From a checkpoint of a small masked image model.
Training: 21600 steps, batches of 128.
Data: trained on capsule endoscopy frames (Kvasir-Capsule), 42238 training examples, 65.5 epochs.
Rows from block 7 of the encoder, named by matrix and row number. Rows with one number belong to one neuron. Each number is 128 + 32 x the weight over its row's rms, rounded and kept within 0 to 255. All counts start at 0. Numbers have three digits each. After the name is the row's rms in percent of the matrix's.
# fc1: MLP up (encoder.blocks.7.mlp.fc1.weight, 576x192), inputs 96-191
# fc2: MLP down (encoder.blocks.7.mlp.fc2.weight, 192x576, transposed), outputs 96-191
fc1.175 099:165055142155163131114162162180145167134105115126092100075147152153128120131148163169095142144091038100078159139142096179104116151106095158087107188163142114161147137063147080109165072115115153145115097128044180096137135166164096109139133128126132147134145206141156171121123074137053172117
fc2.175 098:160088129116159161144099130202088124120127161087122148154091129144144151117162134120121101159108103063115123106142161118086165168180103130106098155173142082187155140160119103101136115103153148161106112144131161109116121107169094178121147130160097094125072191141104089085152098094107169167
fc1.176 123:108149133124117094114167140089107143090140117093059127079162176165123115115137122131123098114147117116098148093175174204071058112142134078119123145162127107126162126131145097145074112075081126144133127178150157120108163096094172140172197153118124097193125115104107163093141156170084148116
fc2.176 104:182096147109117158158121162116144108115091112174164131128150049137128122091151182094140175148139125118130097146159091111156094109121146121123134141137176120136147109109087178089118073067135142144141157082176139144153134084139132178102082081089111163110061156148115089127096122078096126061
fc1.177 099:118117146145132121142104106128125204082110092133111180129111095201150090058092120097158108130124146072160131184164093124144105188100157141082147093106147104080092156152099160148085146077185136081128159130095151131189153144167219101110143174113142132170169167088136118088130156104108111121
fc2.177 099:198084153140118126134144132108159097113121102155123088071054122119123171202204165153122127127079113107146097116105147182169109133214145171067120134179123187167156172081130118124126159123141096165134068168121113147120177149141104070084087151114118120159106120124160171168178142191116137118
fc1.178 124:157108132172185139189178112111078131183094117102090137153104150115149115065155125150151085128135125140080147200144148121176129114101086152079138115050169154138186074134134111142133130161107110141112150111135100108099109134108136099152092182154079177120144130209188122089150121181116137174
fc2.178 140:148106147072147139102162137106149150145171114141126119061100187104143121065130132123116168199180127112117114154132162197156158107184112136166108120070092098121115039090112137172136221086161121066129089092077117107102144148097108178105193084143166152143110117114124083111118103137134146116
fc1.179 076:127130130179182119145160162143117120116105114100099134183166088112134128086117124159127139161118179135166137091078165089108127198163199066171154103150162144151084135146129168235167095138072098084138139119112133154168087114077144082129139089167125166154135148110125112161179109122125110173
fc2.179 096:144133095145102097130098108094119149103130135094179124127119148104117101146134099108138067088172090128096121164147125111151080107101112193075081093135084161082138104127126072090059156112108182122125087104146126132079187150149137139114134164083102088127187106111144102112158154139069130083
fc1.180 106:145170152086138111131132148104145177182146204149083082142113092148124158119131098133141137120136125154124175110100187120132146133134138140110089088139122114129123139109054090121101124085111173084117112097165120100102144092127173160057147094135161130089105117095120137158132117131182088096
fc2.180 101:169090077146118133125123121152136109112124138118130147194145161126136141119166153147170099151123103127134094175144070073118150134149114060160097164145187150156111078117209156104160098110137061113121127147132200107128102175116051169155123119134085124189128147142138103149099152163083175102
fc1.181 088:093214145191070100084121171054156072144205097160133133130170084094147128168096191088157161115179140141146155145110112118071183098159157106131153154124158162126135150179116136163133168134146162128154112160112132140171113140084143145138142101126111068090141100151111158143126143117125119133
fc2.181 098:125094145138154159119078125113151156119130121131128174157100119106122139124134161088115108160105142056184082114109135149183134143143046069122152133165144072120155107106133142096135074127126117091097087158162154153054134097174139118095138202095132113123113109076135142147035111132097164142
fc1.182 100:139139100072098105106055142185154181158169077133147142090134157101150024118070128139118141114071136098114106163103107150130080083088118123082125150089162145158091140150123141126127155150109077109196159129122128121129152157105135058090153098143156109130114047137117093133154118130074189089
fc2.182 107:136085130179178148158185102082163148156062169111131141189143143098137209127108155100167117103144100104148173149165123095160113127107174199143102153134137126110127162097134086117139170070117145129134112153132182136109127138149091138105106148146054122165137143078137164140122145159103110166
fc1.183 117:101145148132103188120169149089168120117148106134124068151132134113151135098156152105146115066128041164126167104110095131134161150120107177144175127067151181106179198128139058103127087158130126144145171113177090127159135094131132134093121140126142147171065089196131125115183164111080171101
fc2.183 114:117145148150114135089071112136102135068074138079164157078096165151131145082121150108197131201150151189104128136146108196135112170154124131095100128114080130118096115106104177131109133103207132105165130142155175140088129137123082086122120134128147153130112112159158124152125172159170087095
fc1.184 078:163086139118098087148169151124094174166154135049144141130052162157140105168122092150107121109116147105141053141142104086162151104157146187111086131082143147147092117093086111129095073068132101145122109158155119104119135147152109102142124125081163114127185077166106170117125113107121083153
fc2.184 087:152151142168152112111098137136120091103134133147124152121174097098128095108092154093150085119136130104096188152134113093100118122194149131134147165150142114124135139170147087132119113154136160130080133092066127186109110120109146140158164159141112114148074172125184162147072101142114148125
fc1.185 121:108066136143172123176193084107080124066115098115132161144152185128112135125132162156177107124120124124057144172132126119136100157146096145114182056109138174127106110154116122143190110148124176168156115132113133153111183124144165116231111149159120147127147136165153116105136099106117178156
fc2.185 114:157215130137112167138093164119148158140089180131174062120105098134150112122135125171099144159174121112110092094076119188128201141148150159159104113111100073062129087137088133122062129098132073079122109154134065052130078134117085167105143110110143115108086121097121084071123069129163134123
fc1.186 112:168176157093134040178142093092129089107107107097138159156108126126128120145166135114133079133149117095124158115138088119138122093083132186103111100120133154188062070119150104114136126123101123212238122148062126115148150076161112179154160086114168118117102070127099120106105102130109154096
fc2.186 096:135110114166136158134092109111113110133196118141140123120176174102173180128132114142159119080094127097116162131103085095141096150169172087188151133131111138138143191166132151134105123170117162120121125130130161162107116149066120058155145136166123087134150139158117138170101117208109119159
fc1.187 092:102154127153104146139090149101068062099133137162165178090111134124062164153117135099192140170137160137152096123088129183123118093109155185109112115134155140027124137180134112143130147170128111101098174128143107074142125079133093115110118125142140139145121107124169147162171119147150133101
fc2.187 095:172136200202166110135128143136130150171073115122072088133127076101104143105107150148137120162120136119125163111146101128115135169086133116099105157139116091138145101071115120133118104101119106101142119165112123119159132149089158138122117103146132142118127169049090124126099133081117117133
fc1.188 124:123149137141175166117132119147146096125094134130078114136154135092113101123111091178198093194131139197082122123127160109137079118094098107192080101139093133146125186143152131173094075150080155076149073151130113105096137188115104173161142127094118098121112129135083118173193121124101139103
fc2.188 118:178109083088107101142131103200178123131142106167089143088098104155125171090169174168071166088100157119146128168195104123138173040097127143129124080128132153128100132148137144086146129119110092111114153063166131105131088167109164140127139169167103136125144078137172164095098070114104165135
fc1.189 101:188139088166157075157102087123133157162156089117106091096135124140103136071150188114170120110162118116160154106112153164104141209127150142171092135175060163075136184181113116083095064151069055094152159075124111102191143145076154107092156144163097159123154128157141176073181172170135171131
fc2.189 098:091132170133109170136165157112110133150114111110145119158121133081067112162127169160103077125118095097149118142086170119117055178096135092104122085100193156093145095129133160140086191125176140123111083132105156136093080180143064115146148150124155148131122094119143124169061065088101127092
fc1.190 120:174159161129125137153176065116121142123161088169122150078150191174132095069108060167118144169163140135124141138104131153113180112139177157122184059110207132103125092160155158126140150104154087121153132099107100118166120158163141137170168121133101149136074134161134093126134085137105092120
fc2.190 184:152125151122118086106176085142118144133164105164115096050141156145178117080139137140099181151162100122126137185107115193166183107138079126183164130145110092108116044127129156172160225130108162121116089079039101104151110191091156141129162132165152142108131103118119095104113092150126135108
fc1.191 121:126063102107130138081153117115162093165181123136046190190088161103084089126114155094098106114110165068112146132164081114120145169108117156096136076114158154086089092157088144084153142094110162128148055162094141180140106129189121136160189159149139097152042110096127139143181116159108071125
fc2.191 095:061089151088139112113139104112146129126116081116134134109102098099162186157153154092095127182172136153112133165078150145109105135132118118203179201102120103108122144114193154150136127175142079133107141196126168096132127148143130147070066116142106125152158174109122160128070099125127154153
fc1.192 064:136171120145147099170192087136095100092092112187139125151140118160100124092130097185177157124131116123088190085126135108119156086131178035141102109104158125129169138158112086100117142087096099128160153048148108138133146106116176066116166105156103083161125174160129110182116143084135082215
fc2.192 090:134085118125138135094134100152116132152176137073158138127110127152147141158117151092152115165147128147167147210120130154164078165147111197141134167190088131104110168143169168142155136157157162117120114152119193102140120115173079141151054139135124229100170101099153139100147104156121128057
fc1.193 064:091154131082121089129099088113124095164149179102169112147100135126137116151130123141100100159117110101170096152097168095109146075180137115116126144145169166160093130203141143190162150115062141142152141144092177136116179157105114092120152078056086114155062127161140145127163098109203138151
fc2.193 067:146092094143161100125092138160157138087103114111123201171151085101142117069141106146135083161085093109126168111118126103133149143163153102107170140114107091076149156105133129076107077127189140122151130110189154127145091158184151145133143136191146160093095164107146159163046157135050105131
fc1.194 131:143148125130104105102174107120173126136132229070093167030191103136110184142142107098173163128110186114134160154139142127108092111189109151176080155096188109083095091142102144061190138135136123163146108049124137099103140090096140093132097108157119136136163163102128116146086097142143124108
fc2.194 116:148137113135146112135106147177127166167117164153097144168167098144157098117086115096050105120072118128166154122123143108102120093104101073078127089120129128083116133132108106081185118102104100140140112147144156101103121149123141138151118129154119126151119175038118177166133105142210095177
fc1.195 113:123142135148062179181121138084117080075095090089126125161171092174145128158086094159167102144168118071135130067082159083150105152148139157100099125111172131185038159149082163115114085080111144185125136102097118172078100121170139124116155140109155114136140150105086136110066120134070095146
fc2.195 103:147146177112056134119118131180109133169200148151159113084150103175169126127163076140121163057117148153127169170150111164131200071174111170134158093120105126086209180156103168092095167127149154089101098101100107119134132113086107172130064130133086160124112141108162154124171132078168079115
fc1.196 086:122118105099134142121102096100108147153143123102108103098121113096166068213116124091141079183141125136124116132086147121161145162158121111113129123156094125077055091121132102168132187076082182086125098158153180131134132151132100129170131098137124106131105190119120173100174169123169062106
fc2.196 086:130169133147144117175145165181127129132160142118117151127114152165069166127088149107103152156061115148080119038131119082123137167094166107123097134114154141139122154160074123098149092192141131134109163101119082107110179127123137066118133155129196166095160084090102119143135168148093180145
fc1.197 113:076130144102079111124115168140083071113112144155131099138169102133136131191193125158189086136143131134078098130102133133157069156117139075110133150147153078178140144213112167135158029164157136128133143084103172119110126171194176101140078081178106067107141126094076116105085171111125082115
fc2.197 111:105075120124115174178156149134120166136169110170124079192109128092135152120116088122113134089123161176131208117153109101136165090116125156123113169119138152108107081067093093128141197061171120130141128102129172107167168108146058125105192195115104153180121141109163173118153144155110114154
fc1.198 107:188092111107155117101127081167127112157126141091174107101118126156075154103098127087134150121151113122133171152172126072123174126074129173129071115105098157069150122113192060130076135126149081097115110118127140138160136140117067164076152134120139180110145073100222124126131132178127217144
fc2.198 104:102094071109129133052147174124111127168169142136131145151122116161124089157136148134101100141110100195087161094106175121128129121164159131116084096132133165147093100134104126134174134149128151141127163171149187133145128079151115138113081161116106057152042177194112085163124187097093150115
fc1.199 123:107110138118134105146109105152133146137118125159067152149132105159160137104079111145134069160142092126130156068186123134170113096104158140036119105096134157118108129109153134163129132125154095121050106129114079121139108180117177177136088095117117101128196107121051147127105124179148106123
fc2.199 105:131167130123116138092142145170160133154126158100108110117124151108153095168153164144106127149104114157110122122048109146079126086161155109151093143160119157169095154167136119112075113138125142091161101207154143188136150139125142107146120105052180166166118135172119115055175128097133068042
fc1.200 125:137138108083142154172121108125059155112047173153066063123122146136116144133106096077117145091110092074150076151195129110118147102112140126184088125157148179120173174115115115124126099156170134099183156117140138164133178106122176129081159148132128122161070136138108175137069140183121123173
fc2.200 101:136129123125105119162093168119187096094068103124119095220116109126093103190121135156155129143214081143136054129186115086109140138171131112131093139084154114150049155176103145118115131123099101106159122114136089142141103127133161135125142105141143155150124142090063110119135112096176158096
fc1.201 078:121118116165098096134100092070117104135129066112145147083143181134140186077031117168115100103144158079062141120090135119176145186088049107142130114091085173138153084122110156164130079141142141149117055128183160119132130117105148122172112114105119142143152139115104205101092126139082141117
fc2.201 088:116147085136146129053155190179117101106114164104118133160180082135157155152163130097145148100136195157164120126097139138094149112152240126142198105130166094123141123098143153149194136071137120114192151137128079093122102123130074115093198141135127133113131096174145102086135099088173159160
fc1.202 081:121126132118080103130119127136145087215139104064122141140138161105106077085112142147151115093083106141142132095119140160080081128085176159113095051168087131108144133166101156100121073125152100154223166111127166153185127168095131116110155049148136121088102142095092080139129118125163142104
fc2.202 106:121159100098152132098141109118122171070126236118148103123144091097144195157097127096119133142126130126108156124130142098188182134145091136126136164107193130123096156080137097134114143138111118093111112095119102129031126135148094117128144221147102107106131120108175175121100092135146129161
fc1.203 114:085133099073089110139162094085134172154116170110144149165151099124118194086101086095116148204152121109111141142155183091100120145164158092136137103123124104129156115120098057131113145110209138067115123124134104120105093114153110166114159140068087043081115157165119134168139129136084146130
fc2.203 109:140119152124134171178084130188135104174138119085125114132110151130134111125110178145115044167127147077156145112069123172109100106149110206141112140128164101102099115173154165124071108104116161092106132141088116110128130151115142129146151130202120169121160100167126136094106125088193133082
fc1.204 116:211093080148169156112099089141131158133177144133135149098126126131153134194063114128135087136138095133137141161170183209138145091089148189124113106164152121130130115083196115134115184143092101138121069130138165134141166161071128131118122121142146080159171137104155143148177109133137143143
fc2.204 090:113182216128072068219179113160108125161119150167162110116185102158153129118180168171110127102145145146098140067104123152111137081135118155132161109080191138146064099140061116064154101096109087136159210120166116180139142086158097132123115118087114171117099188125097140157124177117131127151
fc1.205 082:164079173081131168149111116115120155122150121109153150144167110126136189065084107108115109153157133138143110144136080079101129184152237141124139148144129117150152140124142110177094180101171154102087088089105087083122124098081116141109080102090139161095183230106085158053148108103127120117
fc2.205 107:135130100142105163139142150162111143129131174145128162091067127127109155146107119123143140163106152130121156108130182167131126083135070082126124098102114168170141099094124172076135073150134141167170156154102168164145139160144174170164213122181115110151118067113178066159066159154165125168
fc1.206 080:099091160104142114132109113124124088195137139144148167124109100162146132112139127119113124122121149153091080225155135150167129108134142142130068157137155145149104177149109109100115144096108161113161101149090090138125128150106096118142161100083185117151103146143166174158081120201044116118
fc2.206 087:124123069152123147144094189165153111101093102108153096093133144069095096066139150108099055152103095108105159106144108097144116168056144132065126109127130201135203135131144096150105091116125100112152119133199136134210157104149103117128145091150049112156093140156159140092112165072130102126
fc1.207 066:136176140168139142116106119108135138136164111106092092145102152087124082099154102117168138155106170091078131139171112146124149155203136103146145145163086099148112171153122113112161150104138079141108129147098087115101121172109116156077145147171117100096152159151118163111143145211095078134
fc2.207 090:115054160090146143128151142139151121088127129156159136138111087170127140168108151137108136122128081143147111123093123097104148115123087130113107117105153130126137124084162132128137110114146182133159096123112142163189099077128128096210134147124160149129080094119170136189125157025173191130
fc1.208 091:124128145129153139106125124130075115101097177139089207094140132139141146083131131060124097108144164092102138096130091138129207128149116119094131148155040029159111173077072151131158160122168103124126141099083152128137172156097153141129122104142103087099131120130116096141138110208156181067
fc2.208 088:139128120135107042105137106163095141119101085115078159058120127138096166172169138135143132060120102137144122125105127184114183191130121122144099142164112077136154127107114141209142138132183099138132043113126097194170079148133104113076144195125149108085129154094139052144111095118127160133
fc1.209 098:114165091129130116112110079111128124157154156129110166161161178155150141114165083100086112191117172059158086160116102107159102100129153078138137145167145168148073120091152085162100127072136165095193146159164166130105132129102127173176175157175183155152160136124146124191146146197088095121
fc2.209 097:093162151110151174046165144131100147137097120116213146097135160103083133125118135192157114113072129217090104124149118151154148136142091170029116091158124146100154145136106178129125112168070100087100145109151135132140112085179145083152099127107133160110075119160109176097139124167112128122
fc1.210 123:116141120110110147136161100169117126148209106130115103083121091116139044158138104184136162132082183086049110096144100097107150140150134142126154178105117121107170089062145100121154081062126158122091136146093138120071142161152074113111077128162108111151172141053129172140136131146141113190
fc2.210 101:121109121109155131116126146113136112085085118093123116091187085131204111164111093117116119163071144153192064177109183199153049133116116111136118163095143091192130148124168170178114137087098094100164081159150127078160113159140079117164132059114074143128110049158133171133093131165129145036
fc1.211 119:159131084084182139086077124138126073122082137121118121120134153137150138133141103120108131116120095131104148164126082108135183185149147149108101173188158172145075126095187079098083133148172081164135089106081079142115131095188066096107063149109098159146135129107152125109150142107136192147
fc2.211 107:093174192175154105178168108107148117096105137175138127102160105149170109131142140134039133089127090101130137144065091048163142159089122146117074120154107165159171114127156100139171147164063097142123163155158123141118128099159084126138070100127174051155157144093054180128095116126160118075
fc1.212 071:148103158074138129124136114085079095156089064159127134139119124099158132151162131147125107112138131119104121167091155190125114217051131163121189127151171154119157100108128114136121127160086144178141112104014136131163144118088115104099055159086097174118033159134129163128092130082127131132
fc2.212 096:079159107135101168097087143183127133076132169103116144132150156149140134132096118111107169129121183175140150127186100107138125087192143143140074138102065117125072140161123156126140150088148164069121120100167105075141102141166144098150174142133124062104220105131157151118148097243173138086
fc1.213 095:170095120069125139100127104103140093124105137086144126122141161146137118091121097140109109135053085090099127145196141119117136108128149152117111110130088075181086102136126125070206125075071098088184084108131025074145120161148166148060139115106100136078131142185101123117138089107080163079
fc2.213 094:137177142228161127069059147162125142174137116162163157100176107143124097133177098157122087098173124114118134104111052088124113137124117114104140082133140155130208091094123069135093081187197143153147148113118181222098081111146111116134139114126136141148161110113166151148108118152151143151
fc1.214 094:102092077118109111142131183168085151165118193156124114098108158137161152115133045090114098156094124147128169102121110176129149175104109132132130116137189110089146106132061085105132165126099194154143132140163069151104151092120098095151132167128100120124148167152155145068142130107141145176
fc2.214 087:081082130191185159149116146123073131134140138139114155137127109201131097159092101132080145105114145148129230142093140099187150150100103131121079100175045174101148137105145178136141164090097092224149125104117112119193143050154051124144102124152139120152117172114114115135078131125106144118
fc1.215 126:120154186128162145134145132093108085103127143125138150121165069134082111123143113173112089141054118108106071073152176115142168073152175141113068109130135113114148178119116115141147094122123129129142088131154124078117122101132165139141153194148142125159113081168093100160131099100170159100
fc2.215 104:118129091113153146145108087132132157114106097112134170092075169105152116164164129120134173144224127103132112124159092145074095118091170145105147161110116083127116094137143118098072093115162164120107100152120147175122094093146085139111118069143145113187117169104082157152143118160117126141
fc1.216 112:167154109112173132164111122089174099111183144126137105112149163161096131156132130084154148112132167097189093160114158081116143129156091109089080150064111145070138068070156155085144065111081139129167130170123176166123183186131083142201148128129137133081109134176162166126125103120095199138
fc2.216 116:143101139099129098119149144119106071128121125153126135124135142122153135130133125200111078126077063123050104096120067143113094161146194165106133126097134073155124150144075113154143150102126104122097165126163099160145105053106167132071138145115025088127115121113057103138168177139143114161
fc1.217 124:153120155125131134124100135152134093054125075124111108133126159136098148138153111108164129071103170141131167164092160149139129142117094129082124192130090156158099126112120114196126110142138073111151135099092075123105111093119142066142141155139052134179129167117150098124133099149142199185
fc2.217 098:168153107142209098132114110155134175136158188094156137131115173102149100173114124108144117113126108119112134138155153110122074129132133147119149114140081138166175157139118089136128080162098199120121059156160098178109137137096085173078103078171176067132195140084122102122106135172195143172
fc1.218 098:075139129151102104099097121164120092143162151148052126119157159141094070113174137181133089133129109148108173142095116141150129140165046171120189093134087135054152130103147082140104168175108148129108121139165114156091091092129097156151129119047114144153147145146159120132143136092088120096
fc2.218 094:147099115145108171135103146084139179104085066139145113157107071085126179184076139081114150114144140081134106148107129115125130088088216171157068168094156109140141140084128138142127090078151064106159080111103131056181136175171125124109072135088109117106107140086095095070165072143150120106
fc1.219 117:168077174128079113168166157083122116109039173119115175150129109110175082061139140159164165094104173130115081146146111070114068139146127123093167135096150106172149135116090104173063088185169111109141093163081187117117131119118135109168092122115123137077137047122128136174135191134116072094
fc2.219 117:070104206155162117152163094147162063155195104213142099122123125188129109131130135118055142146119050138168212105129103087156141124114128126143093102167111140105104078136135122088154173080106168180131150108083086082121139106125101176129152125138142145115071129157122147193120115145101167121
fc1.220 107:104168132143160164143128166096152088104141082110137156168148102160088105106136216084079126161179110107110073142143098097105115178133144116150096101145138149108129116138151085119128138093113112172093135101113134187147102130108145108169175133117121169099163201128142131095159177112135016177
fc2.220 102:124097153104142130113134133203131110135152122152138124162056192151164117178104160102088150083083142099146098115123126060081186136090158151152148160146120085069180136072154106111090103093155145107175117182122123169110138127116123115122114097095060107126091145105139160120140165138134181069
fc1.221 109:148112093167190094134101110031127177177144145143107167063170145146084096114145118140135126107031118104153125166167108111076146150135133171118136190191118157091125130090175149120172164134154069079114141135109111129157118125111170104137121100133112112065142180136164153077128082124091185105
fc2.221 104:152113118136089142101136144170175097117116137117144137141148070166149153135169117107140141091157135171110144089087139081125122086125127123122113097041121133094150159168076109069103092061108121185114143117175121100120133101162076129070110185164080135111098084057145113164129143131185193145
fc1.222 132:133143134103136175113138125108170036052165059078135171117175094124109105121161147177142099174065087123100083148175143124134165067147162150130103112116111144070155159176105108120148104090121152117157071098121131030146121115124183131119178158181098098144087088166143109107132148102175120121
fc2.222 119:119112143130134170075139109122129173108104139155075120165119158161164141165093115211108170112172156208157101137145128103111121098155105108110146128182098150084208109143114115130125063109132167163127113170086130079127134153134135114142169187123161151135103125115136152158175156109087088116
fc1.223 120:147144091088133108126186104188142099106126121091149130112172168111152136140089083082141140129118173160096081120100114133118100086153087108083143103089174143166060139148129133141081091119111165191088179205128205183156121184152128133203112085144093169138146161110131124139134148167145140169
fc2.223 100:065146105125116234127131088137123167116098143151114102163103082166148122089113133128117186102109126093155099150146141159131128122118145139090114147152146094114141105159150186090109111134148153096115116064117128112166157167056180143161153101122126110220095087135150178126122097130170163058
fc1.224 093:181081136117109131133159140154117180128136113159112160095162101141151157149136109114050101110123059091192068121123202145204122097121144085103059155109175134149139156129157103165136080063060097121154114112147143137182087127099121133107138159116125121136110127089152175143132173105149146114
fc2.224 093:133163130189154079103128146107165126126140084139142120161136159051148124033109097153195138139166142140082129196167092101121139130138138142130207155109154156102150156177106152104088113144094173122168146164144155100141181158182151111144108062143166088099129109130115121096128131137118112147
fc1.225 079:087096129197163152129036142127156101106094092162135128113157164143180140136118078157067132131150129105123108129137102126134126175125143150141160140160146143152069124093141150133130139102130069082126172121107089151117166145093136102099088121100125131153090127110144084096128123154147217180
fc2.225 084:112173101129106114115164121121102094156142175086184134180151118141142080138130134141149181145141131154130156127157101083122160114114103098108148130082087135095118156148137042146083103147105176122097108114154100131113166090158113126141152131156131149155180069114073133145039159173134100056
fc1.226 102:148179062137157163117150173108143104045050130067151041068117194138167110131121187085152140143171107136129128113089097163165134152120096098163175164112122086077101124123189147168103136139124093160111121142120166150163148196114127150149113109113109188178131148048177117144159158090154128134
fc2.226 100:124146080115114104145140107134177050127139085184108132121118185117139071119120146153114084142124185155118067128118068141096094110153078088117189153066131116109122175128126139082151108149103127137105139058125183127138129105080194147143182097180096175149071111128100128125109136137125139088
fc1.227 098:157151154132131144065137098185116106076133113126103136099140179134129047155115100139137162100099128122111164115217092132106120139162107137091059121146107165150155172090133105130140157127153144142140158049096092147106160151115115075132145122169055143175163181180142168176059155093168099117
fc2.227 091:077129104103168067118064158125133163074090158070132103173088065123115147060109132204136184138138124127090098098139163162123114146119130073136140124083155052076156142137084136154130165123115103091169158184182140158153054091088142127104101093129186131113072079112090156093170118138120140137
fc1.228 097:118108090094105179126144132144095116154104153113056150187107097115131142180153132101146085146105117130118112107143118076137088150153137151156067121108170156116106121138105106084139137132103140119139136158084144129154109142087156136093107079148094118152107156125193185129145156114092111181
fc2.228 098:177130130125099121115113146090168107097184176159194121108143166133071145112093134107169118116174102145109143103099136171145144171086116142112153142130077130110150130138104176151044134138155113145102163112142123130057145106095136115203154220130170155150094121130072156109080122126190118088
fc1.229 115:149156115096128112111100087155152129164131102165092207103105151096193094158046104188162153096127135127101131193136122130164172149119149111160082102116183142112068189135103106158115152098117131097162163136154093146087174180153143122153157139081156066134157098086149129178117114118117067129
fc2.229 103:116118172094103144130166165077119122108165193132103123131152096154087107114229145089164151110103123105159093141142074112064114104092108132141143131134118120094184115122136139162156129159047153118154177121122133092174153129125186112123147121169106179121072127096119130125191110065114158149
fc1.230 105:116101121124164146122147148142171117125100120118168157130139129134158146120087070137119112172068082124140134137163140107114100159152164160082092100187170100086123106149110123089129140165115119143174140129102111076161142066104153136118142154120131139156174170142149197101118123076084066168
fc2.230 094:160111176124095105157122108122110126134128096145120118130112098072090125103123202141127091094135108118128137132134163132097063114159088135172116172163058112133105128096074143061131091103092127110086130121140149181112173106135095183133110166145150181080109133126113091139104141187160112112
fc1.231 089:169129144116082095130054074194112106065126158138112117154145104157100139107124056065139080117121096095104159152156128143122115124115100138218133141082147161181132146150135140117176180121148134118147121128112107118175121153132163132131126163118065170095130105073143140149106120093120057125
fc2.231 085:161139122118169070127199164103129159162173152095164093180110158115053163150141140154154160113170119176135140101115121157073149114153157151079168137150162139153100165059115076146085074122133120118116127085110109126126173104118108148131135122147174112101137077164095071090175179108119123114
fc1.232 091:101114089125154216090118069161157169109090087143169144119124142142085186110120121081159125164149153119091170133155104130115099144159091111142107182073151133081103097117124100101076097098078143133128144115116151183111097144127075129128155116111079092121183123095138173149184046114101152094
fc2.232 102:102162156109127059160143147081099101145132186109123120162157107146199148175126116164138091124138149090092083092113127118074132119135152202152113100147142204150179195124088146133136118173153132183118116186171212111183122207109175172110193134152091115111105135138105117117069165088172130129
fc1.233 130:140150114140127123100136097125066100181155084103102087136147151199126108112104090145147071133133107142104170085095165124133126189175155102138119122101124131139100171158096089118111077185102125179134080121184196167168208136144128096134138164117145140164108134119104166122125107122112053176
fc2.233 100:108100101070115152147184072141136188098033175173147188098112119094123129118163124155154173100116069177153100168156140071214135146194158111113111107104140115140156126140159209112127155083169151164113132081096121103127053128144133127113058125194150129128133064057158186135079139113168107104
fc1.234 060:113157121153154101120090179145129138091111167148121179147117121106134135105149160091135150160054121143134140180111121143136113151144101070102105178138097157109091129184103096126221153186135065138205123131064088165205152096147185134116133066061099152197133142130098102175147118118128131113
fc2.234 080:170112119096095085194145099103142121172154123119173099161113109159095107193134155141149058073216072117130111081126086107138143112104104153117164119131146108132152177104146114111084101147097148122072093118145167129076105189105104097097081150223125172077161106083126116129086208060100096162
fc1.235 112:126132047143122201117166118148154171110096173098099129133121208132136127103097118092093144157054145132122100109140118105172132086092105103098115119126204158166089158120108096172061083143143189103134137200136157132158116109109141124170089117155124112152094175107147102148150103179136161173
fc2.235 100:087128171163127160144158130166114113101134166133182128119149168140102123133117062128148079068095111104164067110135124149141142104131116141069133098157169116096165090143146130171068144169086182061113160091093160112140156157160106084162135063154168178131161113143169212163159146140106160149
fc1.236 104:179074153142168104148126106185074145167140107106106134156185069094099146155093160151084139140142136122142125167095131068148105125089130153112117105093131188181120136180068151139217136186149104099163096137114149148151131109099137084156140175109117104161099193122184107134117137084144099096
fc2.236 122:084144140087084131131113138131159114082124117117167078135102152188151055118138151140100114088130075109099135061114108169118108094173136156153118158099087070052132143122192078154112106100060175105104176116154129109169121103133094101130168112151126131065156027084087135151150105148179161163
fc1.237 120:127103129150129132093064131136115187151115152141134208149122103117076143123075131057111135119099121147132140100130076096118152135165088119129089116136178113106101133122105034134131150137129116095184100139097127096164132069132079125167188134094114136120140174108153138091174107107139139139
fc2.237 109:068137151165132124126213137131169153213124149119144145155145077179149090142143074137056105136196130083130158142122151093109220061119127131132126124127069132115104106065087100142150195104070116146143102087099089109157152085153110128097103106100105157115068149086115160105135098169148195094
fc1.238 113:166146122168102069135101101113155090137110124128075117095184117142069148151165121129152149141121116121091161126142176092159135100113208172148128104170053129119172151162126107124051101159158097125096129069120137099096143150180133073079124127145182140142136143130091133164159138124168143125
fc2.238 106:120140159134094120173110105112112174100171169163148137144109155182151053091139133145098165085146091132121113134110054063136160194121065164113096136137133132125065070111146140122136114116166115171117112109106134163170136078119166149114072158161114133149097174090122113111085108109149149151
fc1.239 083:145153076086123171078115084153127167139133138122115098101163140129106171085115103096080128201085202127109139159105067159118098200115079092116095168150059172127138116102086169070113160095121172179074142181108075092113126110121093111141154148156157137159125173175107118145068092131101124070
fc2.239 102:075129137151116126099126195093107109083163081161147102118116155079167086093161100145170135074143117148211139087137168127111189081160130157184149125158120130093139126132169170170145220120155124079163078052133125124141090166122153133170127179100138065128158115136122134088123201094150111127
fc1.240 116:126092063134074136125084144105176119155124126125184114137096119149074088080109144148112131101079113163162102106166139159147083122097189180137121123099102142130080124179090097102111131108107122201160112062099170183119161164101139168115135170103159132008105138122137099090129115144100128122
fc2.240 112:163171088159137138160123129105108188139143153144176162122085137108082102129083086105083129144134116155130069098094109181162093102087222113134141139160107142177056113117165111121110152113071078148145110148114070124104131122150100105113169081104160133142088120176158102154162130075118076140
fc1.241 096:149193098165143119109101163146130166094152145097126124106136140102132101115239127105105131101127110127146112091121076164136150106090112139072134095136147173131142086141130105125063068165135060119202132166154093142132156187148103171177063063147083141169154134102100091169108124151095123100
fc2.241 101:119097120141159147097182095118091141131123092146120201137131113190148186172077141125160126119124123122093160133116143133132081103125198120137152125131126047103104231155113123122168166098134111077106139123122142092096162146148110134074190144112135115145111107191155157085142126184184096123
fc1.242 092:130117126123145137151120102190094153078177143082140183155136125132139089071133149130099113104151086077133098131181103068099060138172110169166105104146123098121183140096099077093168106155139151131183105090084153138136108126088102106098140082119113078132064148119115046139130085088095110100
fc2.242 091:085081133100184090123120109133189081143082139148076104077172088141060127175163099132177146175157167085152112126089141126164153121148133043116164115090093095128117124139108093128120106102109150151122134138106134126194112177133153150150124136122131192144134098113098117142124172101141137093